Weights of a small multi-label image tagger.
Training: soap at rate 0.0013, 7800 steps, batches of 512.
Data: trained on Sentinel-2 satellite tiles (TerraMesh), 27.5 epochs.
Rows from block 6 of a small multi-label image tagger, named by matrix and row number. Rows with one number belong to one neuron. Each number is 500 + 50 x the weight over its row's rms, rounded and kept within 0 to 999. All counts start at 0. Numbers have three digits each.
After each neuron's rows are labels from the 100 images, of 14848, where the neuron reaches its highest value: "top examples" is what is common among them. Only what is clearly more common there than usual is listed. The data: Sentinel-2 satellite tiles (TerraMesh). In brackets: how many of the 100.
# fc1: MLP up (model.blocks.6.mlp.fc1.weight, 512x128), inputs 0-127
# fc2: MLP down (model.blocks.6.mlp.fc2.weight, 128x512, transposed), outputs 0-127

fc1.235:492515521503498638539562484547480479528494500449552559531485506493478570559599569588513432490553493558517530474499542435488509519454608526491549517465480489373372544453426468535554526474477489535566457560445477551508371501488482582505604529511447595487475510545514410539531458413507491432487489514463531479510424480477538558501498460483531506414600557586494496385504444471544453537514
fc2.235:569451510418445488493485536480546436424515542526495505475522428466485531501515469541538535518427421472452644548387472466523535447533372514500538434542427540477484481634456549476546535477487502472478416375575504513517465464514530564460525468515484546577601478475510483501470445515507500488494527509551547569513558526549454595533589404534519437507467390499524473483451541414513467470593
top examples: water (69); main land cover: water (49); clouds (36)

fc1.259:600453476473488501474506493501482569485481535486418427530518500483448521449504525546471494414522530515489523515572453606485527579492466511555553548515510468526442513533475449455544523424460406450575481485546460542571555525451547565434576435530520483562529568539603507457560444487548601462522457485524399484548438503592341497465558483496542576470504572565461368542477476546510489414493
fc2.259:388572494488451507416416510554526504458491501482455517482503526568445598461484567447379421452482499436526568546468531519502513570490515518472401498512535574476505535429449509488501541428461517423493483525521522536502392512523554453586541555488514428499471487557490447520594463479434479401516519509478562578443464563549530495492515483474452609483521547651475484473566433574542521396488
top examples: built area (62)

fc1.415:398432552481461594569539417502511503515497532508470465474651438587447542502442440574445453538444474490491499475464515502466471417497479366523489526569447427523573506500434578469514514539587494475479480481523562507493479445529517540459477548492512466503502598504466448528605563501419478466537587439506386518422454494462516513477550502482476439488492489496438534503600488437385413467462
fc2.415:530389494541580556526486469410456494478524481529508519535541468532514564485522538409542487538470603478509537434592504569477558541469561533555534573613468514487466512434479435504493608476506350558529466464523582572453551515480493474476551474452517459450539461588457467493452526520551491580468463420454535508502537594440527537422498411439470542417415498518527476511610532516511454565514
top examples: bare ground (49)

fc1.11:487500554477513461441513535536505541512503467452523463401511495601596481506447410568543456424505450346510524542477505577420561505443504544577486445524455525562444533543497501469559478473522496505482496513481501494512441444514466508509604436561428447456494484473525533582510497427493459545579424501538558520505544401531526459549582478585459580482416404605510465509489520457489490579376
fc2.11:377524443537495540506576554460552547614474509530526494427505480466449488554407503390463535573407549574543585533493516519537512553493539358513478494555547457493542577473514425400489548523434464580553499475524533486453509483566515388489561534475500489558490459548499438508527503542427520533575495493489474514467483503482500410468459521562638494549538530520502476505380486424555480548482
top examples: snow or ice (74); main land cover: snow or ice (70)

fc1.320:405496457545466469516438507495461518536415470494527525463539502469566459522468503566500550421455505557566500508534508504409496448470503472408443470558418492460557436445526517457562527548413501462598535513462534502548479583539486455520509424437488439551545583454459464533461494550404503466548462533515537496647398505509423489497376514562460424474447476501523435510425355461440492527530
fc2.320:560410560462608473455507530519495499499519471551503533578466410429444511563620514566367418507495454468406624513512473551634535594503524404522487523550470516471502547460483504548497545461575474567499480546494568546461578510527480480472392484436522497492489452403540446516547528467556522543445545435498494551492511455505513456498591428478539521548568487495514463458543531494535510500585
top examples: crops (64)

fc1.444:541586486483533472547430502446559467551459485442595495508487436390605483538558536454604520470553500529452496507522446530557543569490554455542627536435501509500514434540513533488439545399471599431492533503541514598497517445544527520580435461556428590486547492448539560581522481434438485448457449491440511461471463467459457502458460454435514478514526507519514479393482463454372489470440
fc2.444:531450466528522570458564535449516475604489536579423555534477496539395511540444494552480537486480528596490459392504494544493412508618589461479506432441475560518585523492459497524518547498518579555530583398528563559592522485529548475519531494486515423542532438497468528479576484483566404483458519493500516520607521412428390533502511442469545478567501506598461551457484479424447481471502
top examples: main land cover: snow or ice (34)

fc1.473:456525434579495536505474540544544450584496450519525501473543492483524515556548484368504522458453610505586517522581560509496445503559482446485534537477514423449483372389440515496498426516530476444524453448567416440578480436525503488424560538548509548480503520548480578489510522592546530442471543358558509540527533507542617502542494543455561502573567464417514581525514501517528429492512
fc2.473:524463584578475551529550450426439507501456435462607539508432530492483558363549587486449483444576465520463457474457515425485478491501541480564446580432519492588495598533403478576561499494513587447466454550501574566484519444497463510610520524418540462451482471441537546559556482451524430493487482487485430422504493485448495483522492427457501509495470438459534488498576606429482595464489
top examples: flooded vegetation (28)

fc1.27:468471527490444568492485520493628433450564488477537405638490519503461447458551415461464474452511497498495514438492537471513478500499517489542469532482508523537442525475451595478396480443501581470464432492435483489497454394486530515606557571449445521563447505513515463516561419464522557469543464570424432473567493431479467637496413477556503510487465500521501469636541518594497512589529
fc2.27:461521531437490496503414506477477498615568497534516623505616450547517600486468539475549497557550538476586441525509610502512519529456409439463479481511546564537471552510570485539496469495510437443461475471462450417472503513494464558433497503435403499491617490550399459466501385519510477450492507441544498533531543562530528544482531556439438573509488440409424479446413448513478458500591
top examples: clouds (35)

fc1.241:554490589505539446545567504556511518540406448551504508533489526537419485457567454519430526517497474554461435571483518434480419527545510487471469434492529481512467376431513468463506528550496467483506443475519436563531640499594501452509516546501446497541403390489402509522499531425423530554428452358608482523470454515499496516427580501499526516482481451394463545566449492547522570510479
fc2.241:412385498439467502510483531525481505385513504469559494477461470448537480487481508529530529527419505351528571386541512469521443501477643550477502514516449533521565534543613475468359518587427530497542453548560481394546459518496615502478467493476527529555471550443519477527505510456521520549486572582509460577605525546515430515521444433522478477425458538499489503515528520524498504567468
top examples: snow or ice (57); main land cover: snow or ice (46); main land cover: water (29)

fc1.200:421535417549541488519589543429499525552449530494564527493507549595521432521460488496502437497498478504483509566493470491551386517579461456549537472399520465575586518517516520473536416505512443594476324522480486523489597590456536448439506500476451433506528518500534506422466471407482484541528452480550523481497507547493506601465502408532420486463523410591512488583571468579477464469535
fc2.200:593418541551447485487486402511523465468449548456483600460593549384483559417532593499502578393519538467605595523505519500481502442502515514430584505559495503434410522542435457486478511517502534542572450420527514457502513537545461521486466493569601575512501471446555555471488550485465494482492556546444595566431574427500437440529415507496492490481505551513476618520509505518554501529482
top examples: built area (62)

fc1.287:519563477498479567545439521536511558592396479486458380483493465556488490622555397466490484556550484525574486524492557574484499428567512449529418471452479507534550489517558450531514455530508477552463462464466482494474517570478553441471477497595553489519556418460484552504480523565467548614553563492484583449488519481535583468426514581556408574376524491518427482513530520473566571555430
fc2.287:492483592547480480500434522447555561482472525467462494446421579511528550480653487504491471442456517500519453528537480450533456506544482505531537497512501582494566566482553504414455509532497537502529502563507516581632569585416457511561571478457486613526397492465511509499510592477435498555481515510456441521469535529543482479531452486561541463562688556535504490601562491483470405511505
top examples: main land cover: rangeland (41)

fc1.378:561467397540542378480484515527448442477495597446460455531475557553539574499542511508517498497503452465513520517472543397506361504490451527498579463452450544496447576507468462524583498499523605501512528531457620547524527455491497470532553530512462458466409531501456500558470601526607369453586516533489555512469482610512511444499562523427551460458544514441455521494486499503406562565496
fc2.378:520534499438545582539567523476548584540451493489465537572513446472469411487515471534500558400454443615485520501504405485452484458513456428518460585479542510496471481505426448478437478546546509489386443515578380484545552524532513526526433550545471466450578409512506554501423429525481426523557480518523396378533513468484472571484508531495643561480538491504505502468434517509581452460546
top examples: bare ground (58); main land cover: rangeland (44); main land cover: bare ground (28)

fc1.170:622449571565505483455494453501537540440514530535458424494467498550527452556509458389407463538530408477596490585543512541481501524513527458492530576530472433497468524421492489438581560461476462527515373524537545499525480551425529422411536435543475479561486591606493400447577522502580462522426520535532419542465461504558561517531470517515478450516490485579471541496470604471467462442508
fc2.170:466550581489513531508581549489464505444502484486527507562556470483481441451545482497471472424452632543521426503417429485531523561509433515609582473527468501504551476544501538410504524460527478565475593524531405563510475543475506420565460663531475455540437498430515471505423466480485454579437497405465486549515473500555499442426564488480574598564577494544495423528455504547469533432528
top examples: crops (64)

fc1.359:445488357528519471591491519481434558523467475440489524365528527476536418554432593460378510561546512454532522511538584489565509528520512470463566534583475463505465585501509455440472529468547548425480520507558569491435484563529427472529522474507522595432536571551482547550391437535513497541462406450467566450446456467575484482520443462422497513501530450446506532447544560513555480433466
fc2.359:544519510439501529504477531427573524569445529475604462559430462539507493506507556500577557456495503495447570460564549458469470549447527611522463492531492518613647396457492497570507522563483452499480545426569437482588483484519378511474513508524507532472446544533482604466455510437581556515540486500481464493535427516440512505520546529536588512468379477458528461480537397569555505416475
top examples: bare ground (69); main land cover: bare ground (46)

fc1.310:447465570441451415497358505441524527544495476474461461554527486472343527469554557508467568475455548462499500491471487450509457471442532581501562557595501425518473550505452473502623539446439503421429438529505448510463510472457559561516413457489437595470502520526497467447528569465482477483481568472524564477563529454470461462510551574445495506574546460466451493551513458492505364604539
fc2.310:517477536498472517503510480510544474495415469497520514391515440406446600572488565502509479627440532450540547519424497478466530428468451583457544464531517474534541480542560480479409429499553473462451464451476541460466471463488538601393499525475513474478579502478637523526464411518621483462627467496564521510432462527493492472582525526499509468480531591370485541470560467490556470523458
top examples: water (69); main land cover: water (58)

fc1.470:516464494418508542450581544503525622530426521490504523516506468537523435541514469525555457501552453480503504542506566480474546524433454588464475551513491542503550510552509468482511587518562445485504477551673425449489531497444452576545606512564455442455435619518491461493458443492531465512460591489508572479417488547525465516436517428556462434612363523539480443515521536557454439456481
fc2.470:437519490537482542455477492565462400472513512452456399519417450535573554591435526597489553466505493573487471564564357498467581449536584584535564574454496480434547511478499476463527487452473449494455410466497566483494464416579516482475559564466474491586562476435507553498504407631525497482479477495485533444515472488454444472529516521498516496445407539520450420504440520591555467508458
top examples: main land cover: water (30)

fc1.504:435519442478483466447396536511558526492471541505469410497469505548500473512483474453524511515558510560399567454462542470437425449446468546492483531497520560483510597437459496623486509491434477513539466476474509579530376554566397521476568517595505491533455516544563461531467537464536396456490433494479556451545601499540594419457471521480524473440509526500449419577454399425478501456600
fc2.504:509532549471487439560564495468517568523487521525497569416523501425465544554537502519560485489581431464500457494445464614509572517550530433568506454497522452550475464545489512463517484500557532457387513505444463522520503472509560494402515505467467552554410492477492536390463522608483586545590475494428431488440501447462558508552652405389494436556557456583474505500428506492544462461441
top examples: clouds (37)

fc1.4:553426555463570521545457506530482458509469509458484406453560553545556510496478497461487508475452420542459479420570432479394512530478476576479559437519489371562563472572485411437510527429512531442400543423532501449529470469543523471536567534458480533466504460476617474582490493530478608417518576510528499489458477464443603467402501509422483485445507542403432488538466474553509550567534
fc2.4:522519472504453453478535519489407527504530523531388536447552432474485433575483512461505425496454486480435545569528470489567471396484544602471452560450560542495549633513450552505503449540481567497497531511570480547406488497525514584433503451528429497506522614530488525470558560514517502501496464448515478484536488492459436523656383519432607483497494478556393574467467581512562501475524
top examples: main land cover: trees (46)

fc1.283:466520478503495502546481453479495575534549519501468587460367495522391552507474515489471427478588466397534525519520608437468417456522508503418491489520509518540497533549510511542479586538555462438552459462424546486406477452534470559408460495406495486404467493494531542472558490517522492514629534433540453416442539565505571406471425475416412536458504461507504564497488500591549472555455
fc2.283:538507557467461547460519518492545588505449465497498433455475439510517511521445593524542439546512507470446525507487456515556413478585479556472552507575492457567536521610442494445498553422523522547495533368467469445508491529511430501585517552518590633440478526494510545510528561472515478443527525530525467469587541523520513440559389545510518571484621483482487402537567383398515482547560
top examples: main land cover: water (28)

fc1.268:457592631485460412506473466468509373449495442540470428481517448495497485478662523441465457469544489426529511522416486536462567513592499488451518481510473481472591538581490461574508525501517541475438422590414548482472444449456492385447581511492547536576485440487436453437543524592507504460547509532492541551446562500463474499509516428568443444501498488525519514547443559547510498549433
fc2.268:476519503410501527478542608365566525423529416603443527533576538510491473493454413538497433532477502478504548458439431520460465470462479442493498563492497600488533473564540485477491544491469551419459448522516487423501561552416478610505525570495448561540560540499492438547490571557486534483525565442531442484531462460576554472579543579516605458413467522466491475494404504478502478591573
top examples: main land cover: bare ground (26)

fc1.412:486460464457437481469424514563511573564484458450378421508521398435474478544484513400457534565436565487496475527460484472517519531560481507468507494565545472565501500373447412507395366505508571442420459510435539550455467484551531527469503503448465486466437482441529461514533564460529447398499595467535487458428490467522460606570541477510495489566581515472521471570514521421543470557454
fc2.412:520494561531504528467606390512458473516444496527565523378471515534451487536482493457595477477533486502529462578452488428563450428534569518586487533428516482584556448570446416544507524459471495452649520492511487536589599511463505553496512470519493524460479421500529566520475538558545504497530456530399516505592408477480466440554530522470533566425470506432472525527415502482558504468369
top examples: crops (66)

fc1.47:511482556439521539573546486533494521454431572504450494471505515516424555546459550503518447568531520364545569501496490529484650445607490512435525560410549540519564497480593542530520531507546469528512471572471497548463580526526486359479437526529522566464523541504436541570539538478563547500488621600494547470535448459461527460473419536555466558532497492450490575520498514393500534538435
fc2.47:436401370418529497468388494536494496526507450525471563467414523498461565582458507448617563429516476564502518455509454400464494511554503412542511438586585554477547523500438531507525460515460511463518528418530530518595476463559456515522514557456481602536490543513588442450447484435510492453428535501443514587466515533564520491427497503438509456498597605504530511443546516496520547459563
top examples: main land cover: rangeland (44)

fc1.406:429455602404510487395467420484509502455546566519459516481424486575536482522522457555445484491385518567577516502435513412462490429490503502369522521536485404534413551567519504495486540436554492407585527486506518543466482440433419514431552519493514509560499528466504502431534397502479535530511530425436503448526485540522526414487530595440578512528522549424488553534489445575500412482523
fc2.406:537462449484490517538450540540502502514486501442585532506453504456497387546564589452590504490520560346502559492482481563504501478554460461573606375482534436536541474576429560548553537546514509469438492431498468461523454582441526461505580541540456518550504493486505512545463462492436521517553405576528441518479403603549505509570514490537494499468551580600506570552498415477423503511512
top examples: main land cover: water (28)

fc1.64:528560525475611456411482564469537461470570406509581471514492461555504495553453428512481470519444433517500380506495581517551528530423520507501465610513509544433455503567480556617529592519554437508439539510449523553459441555464485521478506547433514510576536480421540480440443495570548518412583474480406584525455443521516586458486425469558520492461557445532512503477540513509492551384503
fc2.64:492395505543483505522508489488397517520479447520570471457425440530513526473474487572558553496452445503560498526511526511432454462560415535473458491473563418576378480538566614584540430498550535539531488597443529542524474509475531473542504553441475497508559513434530473528497603522514393478479446427470387471558564523488556472470460510433497515601615481456493550469535570424461486517409
top examples: bare ground (63); main land cover: bare ground (47)

fc1.281:483449658532539414541509504525477500458520439569470555532477533512478400496473500512543492518514590498593522550551556441477492552477563529522464464575491519460578477554508464529482537444485451556553495478525530478450550446508466616482518541507524642473363550543474482476514454460474572464483468475419510460463525576524512538497563509537478475502572642455531480454473458520528476546662
fc2.281:533594557487604478522499546507578424497533428533572505538543549460541527606523482435532439565479429545488514490524444472543514473495529448357552471555495492576441493465390443455528526408509485531508526508454477516544457461480486508394497428578474530520530515561513515512500527476471398544526409460396505577558480513401543490512446528595552469488494430439485477465537576533393487556479
top examples: snow or ice (59); main land cover: snow or ice (47)

fc1.389:488502534544433479593425509551579502408506451601424440535495536473451470583502552485524510491443516486550472462562515522557367478476526530443450558553503583456527403533418533565478554461465496576578534500573497455482472468543561464504479465565421444508515506433528529528439460552461427422442539479538376462520448567550567498487501562570543487517543583508513440443512485475377493497509
fc2.389:519434480496596484467572434522494513547515452488507610514485457551406492334547459507437506546428556471460505395434461501437464561518540454541481464467494441585426570498464426499503482397517512503428512521472486524563534450467530563513502442474513488470449378439508464510534510511462511532493471536465477603512519507467514540542463515430471627521393414421469545476468498446575510562449
top examples: water (74); main land cover: water (49)

fc1.433:600501458444409435543541470495469528551467503493584573495531477461508485461474523513490473581514500554457518416516541569566486445495521552471530566506524473567568508510547557585521490513517412412553475488445521499477488518598507540586545472448583443453493479502451476416418499577541493616529470452514589568521463473566503440532503522395540600467546544462399395485462572548466589476509
fc2.433:530524490528568386538502443493556355545467505488566482510495512478487567484496568513478469543463412448501491569527576506564509460578496433561529447488515415497502432540485474509454447465535556471446456529477502583463582502500542451481578380469456546483526481525584594536445486524512568416539579570503557390530526436488558484492432479571528579466523525554482594461535496446584441567530
top examples: water (77); main land cover: water (64)

fc1.164:487550518511433595454548521523486456457465458545486371467495416546529438471483508628463486497510574569471542544581520471539508588440364443528519547589468547400524502491576493493415517532533491518453477500506572482497516472482478409393587446485453518531433527446478498476553479467508554521537424548513493487521519459473509476514497460594386622532545429546457458466560456471540459539477
fc2.164:514393488509482490478452478457567518427504509577335506516415523495524422481499468595454567465455578472539452595469496608531402514514476474416499448563475417537470525461594455471499488519470499527523511513456494465557388530497467448512486535538502503558451436435538562525443538522471454458492571476485505580550579500541549521516534488480512549531608562553499453411409507529498572410509
top examples: built area (63)

fc1.160:459522440492480510530538477532470549512544572537580524461443450530483535408436552566472459504485543546467572454492467444530563444484486425571428482478601466527526465469512440450543615397508465498432601562513448508503485515495355445487455509575408536551509532480486510618498420503552473491506498552470489441430530504561534572549474573430565580489563543503491475511529429559526557584548
fc2.160:533567522549459424551492501492587552436526550523570535457535424502439458473560437445465498475502587431499552501591498518523537505470480566514593455498533476422496455449536577546604441510487477492429526472543464519549440537474497420478554479536534513500429477571529554376505614441522579541504400513482495459408401465546544363486553507493491492470521476558515578599504502507535458542468
top examples: bare ground (50)

fc1.321:471397509534619509428504519478471512481493458583447461585454479560406502516460554556401607494629559454511423430511540437535433546487537472501510547443434541526534488507548559475495587473468429577478448433513485480509441526502440529473570479508432488503537550516500538445475558426513578592559476503546434492427430516518500489601540424464565440456510443463461574459516508537471511437536
fc2.321:506486533462492526556538500515411588491524535485581489590470650498420489455534558443586549468513489422462512474462495546497497480510452496553651574504445540505492536555446379532483490531559522540492446493486441556518416473457501514483543582447558539523481499433525491562486434499553474465583431455514574473533488506525496642468465515625484477458561442535495559492453448584455541540512
top examples: snow or ice (48); main land cover: snow or ice (39)

fc1.270:471374521471493594471460487543459520571527443504428487510490511457545524507507489456526575492466520520561489530504491495444477595575536467456563452471522442518503541403540423456590498548572474554599501463553643552589443559522450492443580506423446452526454471574473429489493490535549490506448448456514432488469457503432489593450498460420443582567502494407460471544584412485514502459526
fc2.270:519438522528544497522374439483433533542489510560544533443495516454497412483515594431474491475482471549557529470415595520500521488514528602484514556395573551560433495449514516526446569471519470517478461550460375467515533428542536468517368601537453401488494515523493483590467564478426512521564527498512477443439457497493433462526537478535552493378518591560466448531556552576529499483485
top examples: main land cover: crops (41)

fc1.182:476385529563538478424450500530476538375551448466519469461550461529512525566553461425480569477492458379509487425523562532513510542455444531487561435486527489519533470500529503447510537509523541504490481474547520464438592427477418551423537410613462565515452517501402514517543501602437524522457575545518594478513410531519502495446460516529494457472529440488492631558628470448514473529550
fc2.182:487427498472511529492542506513482562613554489512404444482466537449483546581446477461522424475530601496508503469482514593466424533538422499438510492505594476481521439496478475555489363446577425608569510487439577490494539545589484414527481535531432490435455510580477506435493502531474546491498520447431448562439506549470438520518511585527371455566470444548479516450459532451578477521423
top examples: main land cover: rangeland (43)

fc1.67:460473481468478561503522528399580554528518478459481637420433452489543520402433522516552566492504460506556453558497527486563476376491436444535474591442518454449422466445605435376508472569507443456493550503562543442444443476534529423570484451460611437466551576548471499488569472484487485519504531486510499553452447439472439461602501488479525557487471455472486507424522502479469435469470
fc2.67:634467456420533547583509532467428474547518513545520536478525421543516516483533496542537519494478530544530562490520446529492485541492542545459497439489609474526470530373516543462386475535566493596466572487485428541426501564493418470496497581565517505420473497505568516427471455468471509461490397464337538532439562487451512426443502498479524512480487536436532532541617552425488523554560
top examples: bare ground (51); main land cover: bare ground (27)

fc1.79:496550541453635512477554521490464525615554499527493539521512558505541498450436445509516508531471530483536592513334533524550528514515548457599453604414402551462444405456542467516491530551481438475449528493520444499479479537604432590493545494485483443384504499545565530526507541459568533470485513499536524443489501438493560455505542533495522605434501474492469390459579506569530473455540
fc2.79:497516453544398485558590508482434491487458393474483511536526467538459488488512519501515419475522461525555441464513558471435569494467583589449501467418471569546581419457473497497462479545522560552461476540443481564539347405458445381496437567548564488556503540530383548478444548533471422534513553477561533568563451470542511490572519477424486499425497499449508523489477540421461484578490
top examples: snow or ice (91); main land cover: snow or ice (90)

fc1.222:476532505529482528447460523502490484534524460474423583489459556505504553507487437508438453396455531469429530522482541524573455538468526547409420539512464489502564577539453479560540535438427503538523534550483463455532552573579431433524550562487495567410492476498451540515427525510520410606438508511512470510548598584477436442448432468496634549485476453470471512468551515442372539547621
fc2.222:506493476431597485397517544559478578428436453517545436527535506535514587526482512515624525600544507451467458506498454479541542391558536488473488393514488471420560458531479556589478385545503524553545495459538524515522482432507445476402400487500525436525539485469471430472561482485503509596518533444479419500441450426478535523418561567540508514414441505444550480565495496459558582537505
top examples: main land cover: bare ground (25)

fc1.117:487520450503552533536574444537468473616565514604456542486463424495530535509467400431538554506519423522514445549460515576598506492474510594521495379490542506545522537441502504546529519438422527441500486477585492431474633450506475457559460383576439505495415454458513467520458429407473501540459600525530449492477456524486474584559497554416499424493448498499506492461495527469577458460492
fc2.117:549459482581510550480554507404504510429432478473504473537529469523498528451619528542438446566472486506435525522578506530506430466546531478403548499518347409459506550452474504438561367473503498463470442493489408590493553485484453515470477587538524424488445492544430516471490596520479513396482495523444549545495542489488463584443445477581441552482402565423558485465520462479492514463444
top examples: snow or ice (73); main land cover: snow or ice (72)

fc1.395:478524544509508519540415477479425543569490577473523399592425480499523451553557455443537520579526543380587426514577540515466569571489548444425509512605558493550523509502480463592488428412496438406462446452436460475476455512542576445491528535527551515482568459539558463468596455485475566558471408451544492462453560537544532461491445456470431562458476510523481542494494562475426445511463
fc2.395:450557511579500381502491603556491517544484449583560419532494549542404502544493539521538389497438498484439471508534534507592506553555475497516500464474413520463505455497436501468539558475473406495489496477575536587563544451397510503517558605519531526519485469544441455480473554537491451445512559522507507450625631501581556503556460519469563538425537540446540591460434498485469461440481
top examples: crops (64); built area (62)

fc1.326:582515533482569514541447460469462484410479561456470521535534575561486618472503584520507443492505456468559484446494517630521482508553556537479492422560469459432480439520464662587475477511517436462519547507491513553479540454494516460518502448440553500565452499434548576502376479549441468500570491464523452555539596520467491613500535427502480546496376494528537487532420479494452420516549
fc2.326:483492475500468531465465476480498535503511491532461509522530527599600550485499442483473501480538457434462508497489453469476522571402403459471487550488485549473558535489491369516556579458533482407399495553550491562546520537438475500494431518477514485513575360529427399505550575501448464578573593574509591441474575462501475513403468416504557560492457517474474511416512421535543541551411
top examples: main land cover: snow or ice (34)

fc1.146:563502521570487457587482540485582505447509568488503534463542550534480546571482510491476488533521518497562601455443542535525498526474502482534465460497488430482463562459535590442518500402550506400498453429536477453653517411550429434485538506469431413516567466480526392493371423543569502535521557353456596512499540505527466520518525543496541526528565416525548448502471520530458530466460
fc2.146:479564555581531562515430483576513450513478556446475466495600461493472470450557451486551492578430499462515481566450545469460464464511509450508570454547428466531468538620422479568449513468602569520518511414602510502441451501549537563482529454422520423538564489619476493490549541454465608502555540473540455506570448549553466476481491549522438600539512514586493398510524516485538489599524
top examples: main land cover: water (38)

fc1.363:440509647526540540503520501458519583465503432497503410556456491461433501513534482572556455478596463545515532529597599579577588506457474520549526454529504531472486477546451565454464472535477482506463453545565549509485494460546595503417528439504518494477505452609489554487512557532557581484537549412548466559481497487579516488602512496468459557470524398514533494517634503512554550445609
fc2.363:533537477449511470542518563513493529511441587478466587468528575515532530500499520478479505475422460509519423524510548521512585482489495549446504452520507512477417579459486415554440581419467439452616536443384544510450499533467557532581542560430475461480501474456450537577497589567412527515464479512468568462345452545572472499555471480546431462498619514488558509569449471414501448545460
top examples: main land cover: snow or ice (34)

fc1.95:503489487471454483443504462482455479428527353422514528582479450470454511444560428486473397466497417516417543489394480547405486488549497467471538581537409506605532515559518498509496507556581449529470505491484546509442502613559510522533579527480533558452556538501528505434565529536467545447502634558557577591467461451515524510530483494543405477460533508506448470540440524612481545493523
fc2.95:467472526480494565531403486540520587516390529522496561504548520483457445418496595548468530539396516484541433526545575437464509500548485508473468457460554644542536429489512497501569454455462462484542485530505537554564533605454526543446478414514576634460502560463416527584561514478460491505518511497535455441582563589512544611519561490490514519507523486565505455498570480543540573527426
top examples: bare ground (62); main land cover: bare ground (33)

fc1.272:566479508584559501482521393496514497557475510484495439474414536508494515510558512499480558503479379519511474505463488487425566450488407525517576577552518596533673568456520486469582518541436490486488446515535401475547543499490458534626431528557462454402459448518427495559483437470573537420552480489577517440433459422498461499461493492463457516493519531506555495514452559584442508444555
fc2.272:514577494462507537460524476489632469422540481527490551479509487411378466408526547489439402500527456511525473383498494558615458454488553548448483475520519467424470511445515535439553532612541480469513456460475485441532546495494466507510570423437536498579625512467489478468512502492490478555529549506551480596517553513588492489548529549529572421371507496489433418515483498390482486475455
top examples: main land cover: trees (41); main land cover: water (31)

fc1.43:489505446491410453429499533499545512484428522521568440495569577550499520448619571514525492493496499533490531550366460552483402472501521521539466492471517452476463511550432570534429456583474674463470509509462462524453552515433506450519506498522461396489432562521498417500463520496419440495405442512569554461495423581550502474517397479457493464458471485612531551459496440445492528550491
fc2.43:458481545575460521567559544470547463511513632541578454491504526533443491550413481599532511449464528477478522542529469568521444612445516420565531425496449482519485448463490387482537463542516476474472481553474470512524507512478500521569561554411410571512510456515458648493551557550551527480554501446433434478536445471501438537457532542478476628518509584552493546468520509464537364500539
top examples: water (68)